{
  "image_size": 48,
  "encoder_arch": "mobilenet_v2",
  "encoder_stem": "deep",
  "latent_channels": 32,
  "decoder_weight_standardization": false,
  "decoder_block": "basic",
  "decoder_attention": false,
  "init": "xavier_uniform",
  "learning_rate": 0.0045,
  "beta1": 0.95,
  "eps": 1e-08,
  "one_sided": false,
  "adamw_weight_decay_other_params": 0.05
}
Rows from block 5 of the decoder, named by matrix and row number. Rows with one number belong to one channel. Each number is 500 + 40 x the weight over the matrix's rms, rounded and kept within 0 to 999. All counts start at 0. Numbers have three digits each.
# convs0: first 3x3 conv (decoder.decb.1.1.convs.0.weight, 128x128x3x3), inputs 90-99, a 3x3 kernel for each
# convs1: second 3x3 conv (decoder.decb.1.1.convs.1.weight, 128x128x3x3, transposed), outputs 90-99, a 3x3 kernel for each
convs0.44:473522554456492573453438540443489453441530452452478449528426543547532492480544565475518544524472537575517537455484412493469468518500514453492489573496472527485522546492508525476500521478569522377530533517492587492520528463513472487548500429522518468473513538489493492491
convs0.45:498554622446506446483477496503449496514442452450465512475547556503484491505474478537491494497433521508520499510508469493483499467453501468517530535486548521502524426458486443496543489479542531467466515502443511627494553546536496485497510519482569460584556466559458450489
convs0.46:506482537477462446597505447513441540566434449488457467505547513429492516410525565502479495519466493485488553480535560513480550422481510524501452523487496521536505468500380570471430595524534504513499538523502509430585537506468427579528508479545456524520499445533526472476
convs0.47:468548529437497628462415490471507532415564401497588403495573581511436502474415427521499481473492462500524497559501487530498486490554512468531473521474488504524468482374487526468416464533605384481589578480501575417442466482513457534551475500487534563471472513417480456533
convs0.48:446515550485527546428513464497510511517499432505464443499565469500511544533462465471491444491522514475478484532570514510485513539494518474493493510505506524513511553514489478475487408501525495507517557529532476492531496482479484530478475542475519500545511515548481487446
convs0.49:413487545557538438434513608534510494548444497507499596538463389609527515422498508438482504494552449541484521490499509479483519497537474521449386485509435548560500482396462554515449509498477508496558472471558538555598488509528474496521483433470496452517450510459453513503
convs0.50:441493557496497456508523577489603389494259256483427491508521519525479504502519534499528528554464491488529568489538499503485532482498489486402474455580535513553564503496501523570559498494487507556539467491513514485416461491519494529522499523530499511451512503501504528545
convs0.51:582386561595450540411546436483517585511533557575527457428512554504435533437466407527619495491517507568397416470510470472541500507557500580518448556498499510429512550470460485444493501501455485396622459479485527368407479463503513508554490517534423488531476482515478525468
convs0.52:435420442529504498371497474501488542448469410467432389525550541498515454484441518484548528483441446529504522570552472517491486488497495513464470479528569508479493518495549514458457560499506503517564492477559499499523516482460483471497520464478490477541546512569523535503
convs0.53:552453552506489465537503493486511496503557515494515499578562517516546501528450494428509605544473555524475484458455506510520435533473485487562499459553574575484513513562521547565520485465497536555568563468464452534486517524505528522538478475504482465462491565463519487503
convs0.54:476540554450496473518498481553494501549547519550563527483492468510490515459563492527507536502535471441501514522484510480512520475506511546501486499484468513531500468474452524495579425507539558574477542551519551616546464521478504463481494507533519491483459504489446509509
convs0.55:495491508482482480476465455530493450500500509495498480504445517493562519523529495505549487489568496499516552493504488463478501500502510518499548493452485521519513554472516481516447554567438462476440465428506518538597482525497491481533510548484492519494460551485528533509
convs0.56:617385466493509615504536471508477440547481510410410515558526515565523387476531412620477474445487497509549533479464534494510535530557479500491464484490516427485534471461424512497428489557454452486495603499456472409511511523423590489501546490468563534459416454481473446510
convs0.57:487502430466493513472466458481486467508554497468465405482553506556540510476505503553557498519540536492490549497507471516488523513493482500479518488507541479541460373461510479486443471452421510513446507467498427496499523472480475445478517499513488468519506474518508499491
convs0.58:512525447446519665431467441500489481519512516498506512494484462491482471475511437558527453504481539562534436496456544489464505488518552444506594526470443520505499510528514437503465461514503475458428486534510535525552473531490437520451396588489519450497497487476481528460
convs0.59:493531484512512580537534495544488482522502460509547522549474483463509531487515513515510573541474474416479610509470501495516500487522493465545567526517516510526566520462494430521494490486533557560505508491540448521510521573508506510494525460505503531483538500500476483451
convs0.60:526433518564411507502492563532508458507457468446445460483498432503522562518573523561597614501504451521538484461611480535452460524493461524542560511515409530587560517552488445499474588512466539519484467482582472457464541487465493536510476518500500474469439464524510479551
convs0.61:552489494507462531525574506483494491518511495497442451590493534461511527517542445486527517561455439478484523581514471523483515444511499460476485464511482514470528594501499519518508469472467477561511546456536538481450551498492465513489488468478457523504464414462521442492
convs0.62:585453564555511562484551479511446480467409480501484415588490501570431546483410445526481524518471471543471478482445437452427485513442504513545461535501463459573458603531415521564487543550521593512494492527472443463540542448510492493490494528511516499509524507489487489493
convs0.63:502562556557520455462486488524420489497440536528559499562512504498508522526465483498491428523530525543473511503536430481496560497462451458480541522489525476551502493485422515558500434450493487517519509569499560480451566505566481469557541484503522485522521474492478471512
convs0.64:423518555644567523451474497456540442481535512489445444537504529432519488475497484484498489453454534523506497461512464489475541522518487481523503501495488496469473429502487536473481479486486619507459482529510573472531530439505541558523463475508521513519491456446515534524
convs0.65:497459496501487527519428469478477503501496487503495481505640558484575607512553422520494466538460446513517460475516500503502499484539491499505458527465503472480580560481479517459514485519517480466502467471524459483519466467471494512555505533549494492524505503518524534507
convs0.66:435514458474460517477509469533502519449463460496536451542469505522531526582404459456481454448485525500500476508488480556495518518493505490500466469555490492473485469465518403465519506513526470463523473454501507520516516491504479461524519540511495487506521434465517518539
convs0.67:453525582473360450538579511490525494480493524477528547497583496506454455564491473413483531573470471468461542495530525496515516497472463521515447430510526503437508516449519547468430454491509531524578524489457466563534520464489509532524475535465482494523512474490503480505
convs0.68:496515499537597429428535510555498441514523508497520493475534495432480480470467490505480496472480512535566538441493509430473497520476544546571525544474555369371477484528512455504443453480478521550484565512484439554498506525482506514511483572489513489514564536508464536467
convs0.69:463491534504489502497466566470553545510489507504427474533513525455457494496474543512496610487474486496493526502475507423521503482521491525472447491524492449462480506455461482499546499440541515526472449522535523445511550533534489486489506497475527557513531518461472478501
convs0.70:548520498480488483498448517498504464478510531528494543508510481498479534577469530440430423519509438477536509526548513510503568474492492509522479466480454533525500559510526560516553475518537486468501563483477554563454480453524512477497493460490593543475497551431568512461
convs0.71:512508469513525520450542571537419400500432393459482499514563509486534521520527522471522537534501531505557494511519505475472516519492471508474496478513498500513523517477440492482507486496527490520527429564505493484531453476534532466447495486503541576460548536515495543522
convs0.72:503456540553428542612497506418524515527495506479443531445524465555519516425501485457554491446539533455544547511537458448592490518491553493464579518512516507496562481453530529478504505454508500552530509510498454564516504473519556540525518528530576557524556491485532540495
convs0.73:531501455579486531473427568498472484531445494498419460486486536568516511561419407502540537569384630505405554524484485521426541509549526511537541491456386478610638504466476445459512447532500486500435453482558461438504514529487389482457445563436493472440469494479528418468
convs0.74:462497542451433452423544508526487516484520499478578542522507494557507531515567522557586489533453606529438465539494507476545460540497502468525409532501561523518512484528485485480586475446515441544480548565489515484468475519511508472529531485543444451562542499476509485446
convs0.75:516493518547482490437453589539562414532496464519509510574424498430488532518508464462486523501573500515475535521473525469480532464515511484484538453522426491469487588532428527476495490513490545539532507551516459458515546361518419549537570535488485539460479559497520485509
convs0.76:522562512508580456563510491515509460531509477541516445504512470443432469461467496524546475511516520466452565501481448524460463485504508482521505501485528488468495540463549540497508457516578518523512530501470513455487462515505510530507518552501480511478488553514523515435
convs0.77:551457523478453497468550485491520444568487521466510507576514463477551553518446492501509483497500489427431493533512498484521508488496524525525499517528489472547498507515508477469461521504476537475531548453465482510542471487550545494493467473448519518460484463451527527497
convs0.78:474467380610462462518494506472513501534494471514499486500456523585525460425604515484463544527494504458529489526512487542465539521521465511523489524505521426553425521577464442533453498457540470486512493471460477483481547513440552559442482523444453479469516549480484479538
convs0.79:517379457529450516537448463526506439504488486460496538527438516482509543583405505466469549522495470532477541488473529527500488514461455531489491468456577550474513521516532508520479532540458560481513487492486488575546526509425552537479561453465542475497480436514503494502
convs0.80:537482489464546424489531487479485490492524463464466466531513490498513514479516552506502545496473435479495489520539505458524513519473542478488489525484494448535503481518450451545552501487550538530535494455572477473441464581457473523473456513465477429535481472468476505503
convs0.81:546438545572509509461409585455474506397374273509409344520542498449528558493495486542478551506517509454541487587448511476488436478516543444557557473464558542487415460490490527542506518522536481398698475449604589407485449508491485528512489524537553497525530447434497502477
convs0.82:499392546586553498529589571506491592487502509409397434453495488518510528512556498486549502533480492493496480531500463518454478455521457449502520501447498497517490521594494623597480495453506517528523506441483490461479456495462480461530506472496462451503478470495453484542
convs0.83:381558519603549379477418519444406488565448450536521400481412462402540462555465612450474528531421439430483435457511535523532488530495489411509497488466583524489409472475605577531453496455533718501488537483477373534252498540478471539486505514554494523456585474455557475460
convs0.84:470446539486434512520469575456536522485500538463480506465435515514505519496527517447545481462472456519501566474455465478482475490520521417512480571547467475515489442446497500534537541515506447502445502524491534521518503515464505491504495507553472541464517532519486567515
convs0.85:566479542577477476533477478583426460493472522528466485478438565518496558520447476534478559528486511536504523530529513465475477501489539490514525472500524532538517490610496414571508453492539484420603537477466502453586513482494531490502544454537475540467529489502485470516
convs0.86:509515486458546552497500450538514527503519542474545503475517477514540510477468449487553534505481450459557434495441467491483480500476514522470540417464447476487505454481522520490522472504510544558526567529517492501550474543451454463471497527521470518504520524528506534520
convs0.87:492563511484483454437464570479536470427485512427291410505441478481534517527533486476502517417446430534495488482526520523585468487494502484558509558478452528554561505541544551545528556470452536517481489533519534495472553512482512468520500550489478483498541492502459516503
convs0.88:480451518420464503495467514523499552508451540513511523456457557520433502545489491569490506501473493515485503485508497477510554466540513439519402489504439524462562529515463512417488467525500435494511510503520570456494468492535497523533516448490499438478504482550513468558
convs0.89:519473487475446454496537511522574500613563531503493528518548541491534490588428470430469461541514511507536556503455516491473466515497485449510478479445512492567507536460486462526506494513507533572556549458530528518481466538479549491483472428538483514486496466515506507520
convs0.90:403428533564537468493526523480446557478536567480440505447521522509457502470613451447462545496518538480484533472522495519548457568472484551418567550484557520546488477542521480477432428498460622389358462579441418549661531454489526490541504505441512380522448502529444502491
convs0.91:561521456399506451570481474490495515457435486508466526463558472495467450511483533508505504466415530487555483502504479481476475447517512480531553504483526504573542465549488513451503465551557492475530516484494538525518484543569510522535519487491468522525478512554537490459
convs0.92:552505472449488528511549616497499444520546549386576467553442486549405555501443442577538494481485465461559483513426511461509531487504457498482556502549495521558404475506537581524464508520557535472459520485442403433468494518515523458538491457522502474527472540541521493510
convs0.93:493450475509583510456513523515496545530480518526520493500510530528513460432461535481490533567527514472513488491524498514491501471461468501493543509532459413498458564473531497509520395481537539436466535508511566563476471499459507499473536554493516509497544512493535500462
convs0.94:516443524561488489482450560457513473494484469469479493509503522486502495470434492498535503492553509457518517513491520487499492533543476490547470476523435610439498527503564470487532438460514445558441508499531420459501548479528450530501461478522526541467446493476502584496
convs0.95:449552461508571532474535526516417467533424507518520585463515492468422620502528442473553441557385609517466484500450507543444539524510515547410560556487499459444555539589400522487496449399533521468523536522489488588469512515525443548507501539502467524531462461536501468502
convs0.96:506461523455551488495549467568456504517505498491450482545511521540531484493504474513506514471475417476508514478498462506477533512504524475484532549488473470547467490496514487469449511565440554496512495508527461498466534514506437472503485464502519449492497465510453441485
convs0.97:519461528513452471514493490464548530518576558503476460510441509498502504499454462436489513494548514494464446496502529498482483502466508458468486508444411525486490513444555409523500542472475480513529487529504494510535527523472508505511493523534521488507526462527457543500
convs0.98:442501573492515472501487509505509492547507455455510524500436492503490468480504467488464519567513502533544513499458495526539514555507559456482490485486508446464449482414502442424476490547532487502455541464458421474480512481496490531559455481496556493536498454444486469517
convs0.99:583542436432475492608471564519523514494517457423429465488470423556520486515486478535449404463511512461475441507477499496499461422526516463520519548527414505521535424548537523516493549469456508525516512491512504447463495538525506466515495484529571485469533493547418490479
convs0.100:492470473455518455558557478517434376517501546556555555460557503534482457436467589549540561507470577478551453511436522499469456491520518507486474491421552455470538428430544537537524434512514460509492513512546507486488498530558563535470491463507567499430495499523495487502
convs0.101:495520426520497518529508522510513497472527477513462512498471470494423514519463468455517509487503460519530548492545438486462519491525497569521502442489494542502457513534506474470461523488446491465537525555499540512486505544466510559528456523444545482477496484489506546479
convs0.102:474510535534540518532449491509598520455529476464472523568508529565546520547453435538471509429500474553488480470478529509449542548473522494445460502605465409559539556460455545536535477552418566607470437551465531587529549477578515478462446506457498499474507432466513474484
convs0.103:481524476506511468512492504540548482549599478525546511469397457447506524489512453485515511505486503518434513532527510483584475484494503537461521519472525440479492531483453571561457480486492467508496515489487496579524494529515514482521491510485527546500502525462585529494
convs0.104:509499518437589471453526564542474486499435559473520456517497522507507549550513440532501510474506485589577512490458536482494486486539444503536459522558532579447545501468535514488481506513475424470471403444507529462484488511507481528544553459500506521515527516506506528547
convs0.105:482505506461477425479448527459504474553528444539454441477460536449504501476504550478391443438478512459492446434491489542466525483530552537511546531521466538468492461423499444506534480523498480550543500459503536513530458501471541524526502513497534513488455505481487504519
convs0.106:432498446477539449467458457511472456515493428580578557522553505589525494530463420526561490512490556542493494502503486502500517500538491512522510517459477502534570485442540467520549435494453575528600470544476455470503537518508515521459464501515532467470559466522485486472
convs0.107:710650492450444540496440372546496484401517493501445450570600467548369513502527490507471493503498510503543485533499486505563484511428490472438395541531459496585504531497491445478507413543504537472497566552502462510473462509554543435498539526479497510450507481478454485516
convs0.108:455488633432461672463437487446527488489527458478492476524567519522539517556475399434482500461533455491479489476461451522435545491565491524474412506510495449523540552486430460491431408471619499464527528537532622516308528463543519538474483500496451502600482498441503428466
convs0.109:487599414430449552571354507525444509515527515520516532484482603534467436510530543470531493477527542564533469476489498438482574526441450568485496532520492444507543517493498539515494521421590492444495432527437417446509546493512538522453520472514480435445467473510549529479
convs0.110:501565558566600541500426463511475434540506460479517490576497444443528487514497466508524532484504473504525511486456513458533507534507498477477501437513534488510434448400504489533457545510526537488465451514473496501494525564465500493513480541502488530526499513503547439526
convs0.111:502443462571494578508485600475458488472478515501480445516493524474564459539373504549485468515500435535474482511531503518512486498467504488472489467530545557476533505460478462559417492465502393513494525524508455480497530528530546472488517489543466522463493443545442522505
convs0.112:503427430464579490509509445517499523488573529507494463575461524428556454519469516483478499508525432585492547494520457468505497479455536497523485549511601492518426509476483494535489464478516516496511442524501455477517523532498460497515495461529503419464492543503505495514
convs0.113:516456492418510526482444497478521562518508501528537465525425463509498411493525487526445507513501528481486463508484542481474489542527499537508531435463497491484482504441525489528472471516454450498460473528507485536491485484509456483493510454515520443493562550494482507508
convs0.114:484451512482409599499564566539577508516542446514493529499487479509465496479467431462561471503472572447434497487473498553496493566566472508488555535515456457524488461480505417443540467541616570453502541494496427479523525489525504534472511529536521504466514547507510484504
convs0.115:532492417502573490526601512531671533563473519467469574483424512490511489477460540516484522500483452508514518480516489498525486485545506510496537526410527498543475475448541512549601453432522512507547454554479414523422483516479490466501481478502503469512477496530525528520
convs1.44:519514463481485489490510466568527522542467459512518534491525495543506499500513544479407463475501507495491476489517521555514466545461501494530501492464449541498472475474496480512491483566458513442516553521450434548497469553535484476552499528458481493478514489470569511535
convs1.45:471509542568457535402469502483467488525504515401484520521580531471559443513512508522530498492550494452503462545488489474487537501499527494465548523488405478468512501572559410560429544466522485451431489444488501599517565504490537511468527483513525527547438520463502545467
convs1.46:482531385481596416473566532564528492466464500510496564471460516547472465458471530487413543551621441521554472505524439541479530501501548567473436530499439492452475470547401437591528478493535505454500516543459426488455473507584438464578454466520474517496507574493445507518
convs1.47:499463564476543563435537508525525476544464534466424526520499506472589413588466531482508496568523506538442508507537461479571485524504463414542471496554483572507510544437480502571447535635471503523443448553404506564472477508499554527478542445445504494460545420536583354525
convs1.48:499514503471465558456486446459551557557525425512461505495541432502531499503532445484523488509478505539527522475482455436519510479479477451426511464487468522464532430496516496493496463506501513472509488492456525442493526444549509492563488474477450530532432476491439505550
convs1.49:311453534510496462556541526476486446557622545416514501448456509409486425549542469516475494571535480629524506471440493547485512494543511513494533448458476629525509373478526533443482502513561467505552462488588537432486510523515491462502476455500466519569533510514494513472
convs1.50:500480492511531496517468492511497484516512488558505447459509517543524514461481480410463479452559529513511551472498446490478508515495470446430478405445597477447622413484481503505521518522557451502460567463523520471526481494545490492478509496475492552518483453490500514510
convs1.51:500436491497598478472461490435357517406402649429582436570507615505615474537562354526542415561504443521434463519474481543434457540478467582472454528617385459338544558535494533459504490430508495563467540513486495495441472518575529500422500462549486525446494508452546509508
convs1.52:490504531511450509550551481546509504594531485484476501516612535492486528470468454486427464518486531487500473480529529502480508564457448498500529439564490452493475506608454507526525485450432466458481484544516503434447522517461510585522461533504446488487453521489486583495
convs1.53:519502526504493491481511448511526545492544523500397418507505537477532457499491469514469476403480548462521532519468443536484476510545590463482493422494504527447468510523468427496498479478479461488549494537484488440493505476470499448469502556487479515469546453519478509488
convs1.54:545493456553474536530484498421485492510402492526508505450520535472478501472522490481540557499509532395467492488508475540500539506460499474472528545527491505497441513544569426522525501429497490449458483455402511503464482528456489558499493511522531491540505477495506495485
convs1.55:507525522573516535495517511515513499474480483462459508489456632484493528531488497492499537553427501480454476500498515496532545502501501474500418446581487456510512560472487527496491473482447454542503468521542608488522516482487469498484587488464508477468512467498480465485
convs1.56:517540507511515485479444452508575499507487470482531511535471529540490496496494522536398475603512433517552471522458426553519461469481470529588563413543512521511478487436434547560384519544499487517396501579543494549452544530455532508459500573500561481507505568536503470470
convs1.57:510503462499523508525502470463526501514483474540506496468513508522496443478545512487466474467472466427487450490488499518513502476484521518471569470507480506493499559548483521507524475519538488496517482502497569499478484511477542548530501556457541530508511469499478489521
convs1.58:516503526449521470485531510566483450491448435454514529482481530533511474556512518519542573419522501504498478492507488455560544475519514480533518577501466510469494515467566479467504475494478450467465490509488478505517511449534553472523506487510524479521497509462507483511
convs1.59:505523501418525523536460508505479499464486523509517550527471530498501490502490510427476442554491580389476516526476507479462494492536532453428473519491518486494515493523483507571507450433481501478511450500541510474442495456489569503500490508503518511506471406480528480520
convs1.60:484512484474504480512512468536475539428544546496477533499433510501519476517508514523467499492523465401388479552517461500545545505444493476463528547449490486464539507417508483480516555475518508516592497468434496463426479467501528500539529478500482546496478439491527506483
convs1.61:522509477472520497557532536580505535485509485538423472585499407524477491483530509409573541570439524528518467564433472508480524451528469415550561513401568564560453525487447494523521507473483481488475480500458516510487451578539496462577530467447494497504570568496475520498
convs1.62:521475431469485446563539492533510489488540608511457517565517497432528530555546495479544488557541435489469515511494560507531513494512485486419529546463496513483452546446503535431505542428483510549565444581458495511517485469547533498548445469531509560473472472461508476501
convs1.63:515438516546473550452467550527506496463461501515517512522504438523551522528484510481525510505443498533491464486519524497538489535444442558477467527448472477485561537470529529515473511569492536545498506484457489470492502501553423531485491515425473541501543507440534515510
convs1.64:521466497459456478520430583542462440542427601497625482539469487575570428485385577512519458517451576528564443450546508480504419516501548496491528447469609530531420490474507513532567517416542505491464507504453512535376458498524528476547546456506482497477523537501465495544
convs1.65:513542545538501538509572469514547527523452479459464524515452533488488527481454481497489478514492497515459482528503521467500503523461537463564529504506504487479500452489496454545542482520436536495536519504495512451542506508442511503489532484459526476509530490485493539474
convs1.66:530540456472548523510487541506534504473494563531496461468580424502465501503520517465449499472497508534574483521500503481537476501547500451487545545469497480516468519440520473524586541520540503474539527543502517483567484506491458548481511482493507509516547549472520511505
convs1.67:532512461465601521524513453490491497531484541472493512559505513526497495511459472511507517490587438503534495498517558447463498495493496484488542457568462546419473533597466523519546433547430417416506552511502466513490525511457490475560472484519480530462520491434443513479
convs1.68:499476525488507531528504499525406534474572489466483514502525457478524539571462535480420553472515512489555472474489505521520486517559461536477566480490508489525495528544504510464555497467513533401525510476453505506499515491453481482540485552486502444510502509538496502467
convs1.69:448469491510517517484535460408509531522457496447497562492463484533545528475524469488475536532494485485441537513504479538495557486473497517469529542530479475494506457547485465506522582561487504488493437478501485545499483456509588501559504527399492542461483501494492464485
convs1.70:474535465434452549530497564393478487458553513530495491550480461471425479607464447507499494543496519584550466558466501473493520484522460446480494553521454509533497553583490498508462454478462508499448539525461503533462452566502541483496487579492548430497519515531535502524
convs1.71:483457540429495470534531470534470546461504599503473554516497515498439496472456534508502523489482481519438555508524459482495548450479488518481518449438533464469538483483452425571561599496432544516477469450530452472529495507513499563456457566543439507492446452477541488513
convs1.72:481499536525527514485470450545517518524503549455528435481558478540443525519462434485505499522469500528466469423494520508370560482507425498459524524413464459458530461478541498398553523552458612376488531624428407480514500517495502439495499443561506437497479520433445538444
convs1.73:500524503427482439538540522599464538551469450516525514449578485564526446484510446479581600459467418485446453517433528505469498492558570481495486499526540528453504548445388497592612510467513550627522509571458549447535509346487564535545499462525488581477531570527499452461
convs1.74:493501599528511461452542510463476530514508503538513454487479472498480469513502538493458520455543393488457479538513468523457456471531464501447465540531451518549522469536489434450514539473500540500480547469486541497528474538462508483466494458535546541489475529492444550490
convs1.75:475486515456468484518520469439530500502529461559446513581467482491633518504525461511508475507451500463501519502492569458496466529560450436538535514492501466501469507477530522485490562501491493544496533396494483457547479545497502474537495557452502495490498485504511529511
convs1.76:508519513498463491473472489468467485512533460549474555546472522528541510514483485528492492480479503513503441494456554552525529522462512481545491458510474526518494484458484480524522471513490519491522562512479547466476449452532521490515478525550544464507490519506466547504
convs1.77:532522512529499512504561459489503530549448470507561541587489528430481484448533500446554553527546530470478505504554547476451507556450482521502537499512469491492483435561529453549506478500528483539445468527511528540542494479558554481529497454520516512469485596493475505498
convs1.78:481516532477520457491527573446492451502601516555491454553471507471489472457544460467526488440522467487502509500543524452496478554480447536458469546455436480526486518519477524583455467497469540567483561543470446563517523450505491468515525449523483464507532500499487525480
convs1.79:468513544539471470548531479507543532573527511586412468481536470503550432459546472438510480507571513484477546457549522545479445477543478499513474410563488488503490465473483595493521466603432497537493448634495507468459517529470438483459508526494503577497496504512503454546
convs1.80:495524505514481538491443484512497519503503502472477518462474515463469504498497486506509495552501471461525496492548507477514523502506452513533499521521531518480513462494496450438565517529508546542478480527511440502526503481488508535486551449559511449487550453575524504497
convs1.81:556533487497478420490462502511539441487533555496536549463497522479471520507487480489462514447493530468579535449455517512498524490570483548581507470494479464494522479450511440434511495532570507434525455497526521501428496551447500468490526492492464515479520568526483519493
convs1.82:511497474544434487485473501500489515442542543476504446493542485468467522510429476502429537502529442541542458516538470471504442519432450504534466475563490488500519514505566452446444399505459556537512507493478498507565474505464477540520478512569483475549513470511492502486
convs1.83:549359529514486429516586422457529491464505388528550560438484546506474522534551444669500407459552477463500518573548533453567487473418546478589416547479478499469458574411552529471455511497558593558440403457643484414532449515485502580461498473510495485503507529473492515548
convs1.84:497488473476590534464543524518506508418483561494496467456467545452525507474542488426504470538552538479456564492506515486493512547459528489492524521504424511467544553483539464491494512520518506516519548480511489530470495517489510525451563483472498479455516530461515464420
convs1.85:518503440502475452505490507476571513442489475525517513472507501484492464483505478488486502533500473462482452464493444514506558506497506459467458498515504574481522562444506464470524453481529429552536515534443449574509496441530480501530505501509462544420512510512526484481
convs1.86:546477467463469523523489450556469566434525441529464478499551482549513465508486515489465500565481546495445457507580460521512486470534506474472518507511536499472508490480530461508509561484537488511519474469457484511535446521501513538547524506531513506499473463494549502496
convs1.87:482468479532568516552474495582632523485353541454576498452487497513458641473563517407470497561537509539531531542476509514498521451545506424458452564481535500424445477434502534587472480457527590462469430462533524479498487501501537550514519430456500498516515492505490488519
convs1.88:495513530479536616400539555533507543528437473446511423456547497485547452477563502475577457521566588453423484487564467467472519465469541419506441554470497554577431511508507488562473505533478488515467578519458492510538500537475446497534542460487439506492471527488477495545
convs1.89:414573548466530579525559527498400563468576527509436453516529508529547546448511483591511484467509422446505466501526485471510488472543579526546463558507549534519451503516520434579455500456523489558470513511468441490454531486423500412506501515464497487453465501443503509575
convs1.90:503508394476492396507527531521523469565485553512481518507375535430443578431486502429490611458440498496436568455514520530510543523542533505415502517504468424483435446537593471478502468477604465389514529356481521458428529523472461497540472544496557443514459508505524514484
convs1.91:492478470497512481548462526502521486456558544538517492548451541487483506511503468520542533438517578496465505476503549543484529554472433545492489432543479531495508526523522504467504467454524477547521546448507481446484431533519421470528520495513513506533481517530410522474
convs1.92:544462504487478544457484491553506566433470551556493405547468496507520456448493504441469466515519553513486446493474466481426457518579519510460456508529541553515482459456440523516477438440519497511564525512434479548504500509511507531493471481504524499514487527454475529492
convs1.93:517486479465531527529500485503576516458538470459442463447519506571456415501506466474510546512513495518459535514493506459528491525494488493507536531493478491477560492511557512538483453527498499518485512515485512514481519440439522460484518483548455480476480501485529469521
convs1.94:479532533488413460566514540498521514529465566483549476495512531435476508436538449457614511532441467459478504488413491487537509475459472508543475566456481399525491437447518505626429634456434539522497514517493451535538475463526540497523519513471474511441449545533542512520
convs1.95:483508485457480513479468519409559463462531451496520543512535492498579486497547489475507502446566488564464514533547495537499422489508510488559497494567495514557533502554498512510504476522504523410473624393504504514507470445531490447537473529480495533506495579491453523507
convs1.96:493508479549443492478498471440493515526520481550515521517477494493458545491498473509483554545560476524500503489498486503599533517511446531498461541545488473522465541434517556462508510491510485539486511458528514457503471558481489572536474488469497591520494512492480529507
convs1.97:540478452499639494483558462560569495478345496438454552506484433544512576488426580471482496547478469525471558496564464552467502466506518522451544518572535520481477549524477422506608468467510526490501514462468434522444496456524466499531558478541474503514470414530478520549
convs1.98:480557498496468499477515527489449516560567499482512490539595449543523414546527477483455497488484489563448515445519475502476471564500461529484496495528551551425525493467496483530545485546489495496514498555479498503541516501514440484483497503518503456499523509472487513507
convs1.99:490548443548538498521532482569523522478474468489467429555496482527551454542489624547498456491539541619513444529530528470503524527498440511485523527482458554482501522512540512510487581454502497493490455432539524530600464488471531421546441510521479536537472474487528481486
convs1.100:494539531521535495546478509524387423315346541630630495506447547484538534485520484461397527464541455495504495553472456505479544517520534490503525566528481478476487484463518441542488449457526436531481526413517493487484528593524591501459452440503499459505482536522519447510
convs1.101:495462511462492507581467512499471468458548536504552473474518444509524507541581542503450456512497513436527488517465550499543501513483486412488516463527413532473499552490429430567530497459498478451574474392483447491463513486493487526499533509541507502552517476455528483505
convs1.102:502469520565497465437564501431462517492502487484472479437516536507475488419517503463536497492527479482474512521560507474549484487579525513436429604350417469539529528525480463617541439470563519446481514399399577391459506465527485525567415510531442481500452540556538511469
convs1.103:529461549443563464543533538556566526482367488491396462493447467508499497450539493507526548427657512384461524487500528552450538502467464468493531432591504499513505452462459415482507519503422557478449575467482482587437509516500498557419546437508516450440566434454488493500
convs1.104:493495478478457539470476487472528450459489542536589531538423482480502441477503504569492429451438510462522464509524513526522533489547502537428482471434475478531505470485467500471515516473560471532554489469533538550529481517454497453509498510471553502458491466471487523472
convs1.105:498550529521488496494471498463519483479512477503567512450482492491483519492537520538498532494534518510588509459547486460515491490522522506482486506535466497485477497550482518480515455499526480437476531513490468551482468558496444453483516449500543496538523483497486498494
convs1.106:509504514488492531526516472379443504487429485546582495545501481496458439534480467491529502441502515461435394544455536459510528540480450456449484505480526503489479572534531461462564473483544534547515544488513432464432466465535522493507481468496563494529533482429471478507
convs1.107:461498548470628527406391344477520483588489473495530577495486504501556477442421441553555506478466610469429457459437524525456513501483494538494489543483558521452518502438555508527474500485592465545515564437557492574501535488560489517486514467483545472501477507495474520497
convs1.108:550564476446492414412545476430377506424394453583584540457478472551483497396490495547488578405419504567526486450491499578412524504511575405503502573591616501385478444501537551513515543391554465562533500544479683415478513458408473552534398478496510423494487353581553428530
convs1.109:527466503475474471479577554250433561477685578561492548536583540553355362411512424561453343433477505527484552586493511413455511489520540449530496398413490493584492529528525505427483468474513530570529533451510441424503467538507459419466504538518461449448473623573498478468
convs1.110:472528526492483455510472456484482501500503453522455496509472474507467538509530504486499501532422559437542472523538508563471538461497519457532521450493490545511492462536507481515502535566509544491547439475558548523522443515518483518467515561508559551486490441547494483502
convs1.111:436517527422517459498496508487491510433466538506499522448486508495489518446546476508513553522486526521498537481504506550447528481442576516599492466552470501426561520552523550484497550581444554423549401503488503499555443499509525466447471449561511490495518446518462463563
convs1.112:536419521512514453526555519500510392494536483523513484487565457493360576445571384524474515484539505508494450526515442486457511518519511540481480505456476452519495459501489517458501532530502477465549545526531501503509523551496457480525488509502475502496480540462527454508
convs1.113:517548447496506529599482428483525539502537468484487489481463520555514490566555535491476475511473538534514500502484438499495517496535473569512468512547525508468487581526478467499426535498512542453504506519510488505569444577539513517496486468492484440515471500493520465526
convs1.114:464461496462391524560529539462445460519521432624549467506534524472585512545440529576521464521459506458514530534479530518454503523486482524481430536458500500486523458480517461622523403505500547437536478522448491522475459457521518422496475531490487459534477537475494484535
convs1.115:514507484586474511564528437547534520503587449491467450494490484526483559476481505512450520487485491542469422504529471522532441467501477515482529490476569422479478412496443460438460519501511501544561562495518509436458510489474529537478451476528490499511538520484493509507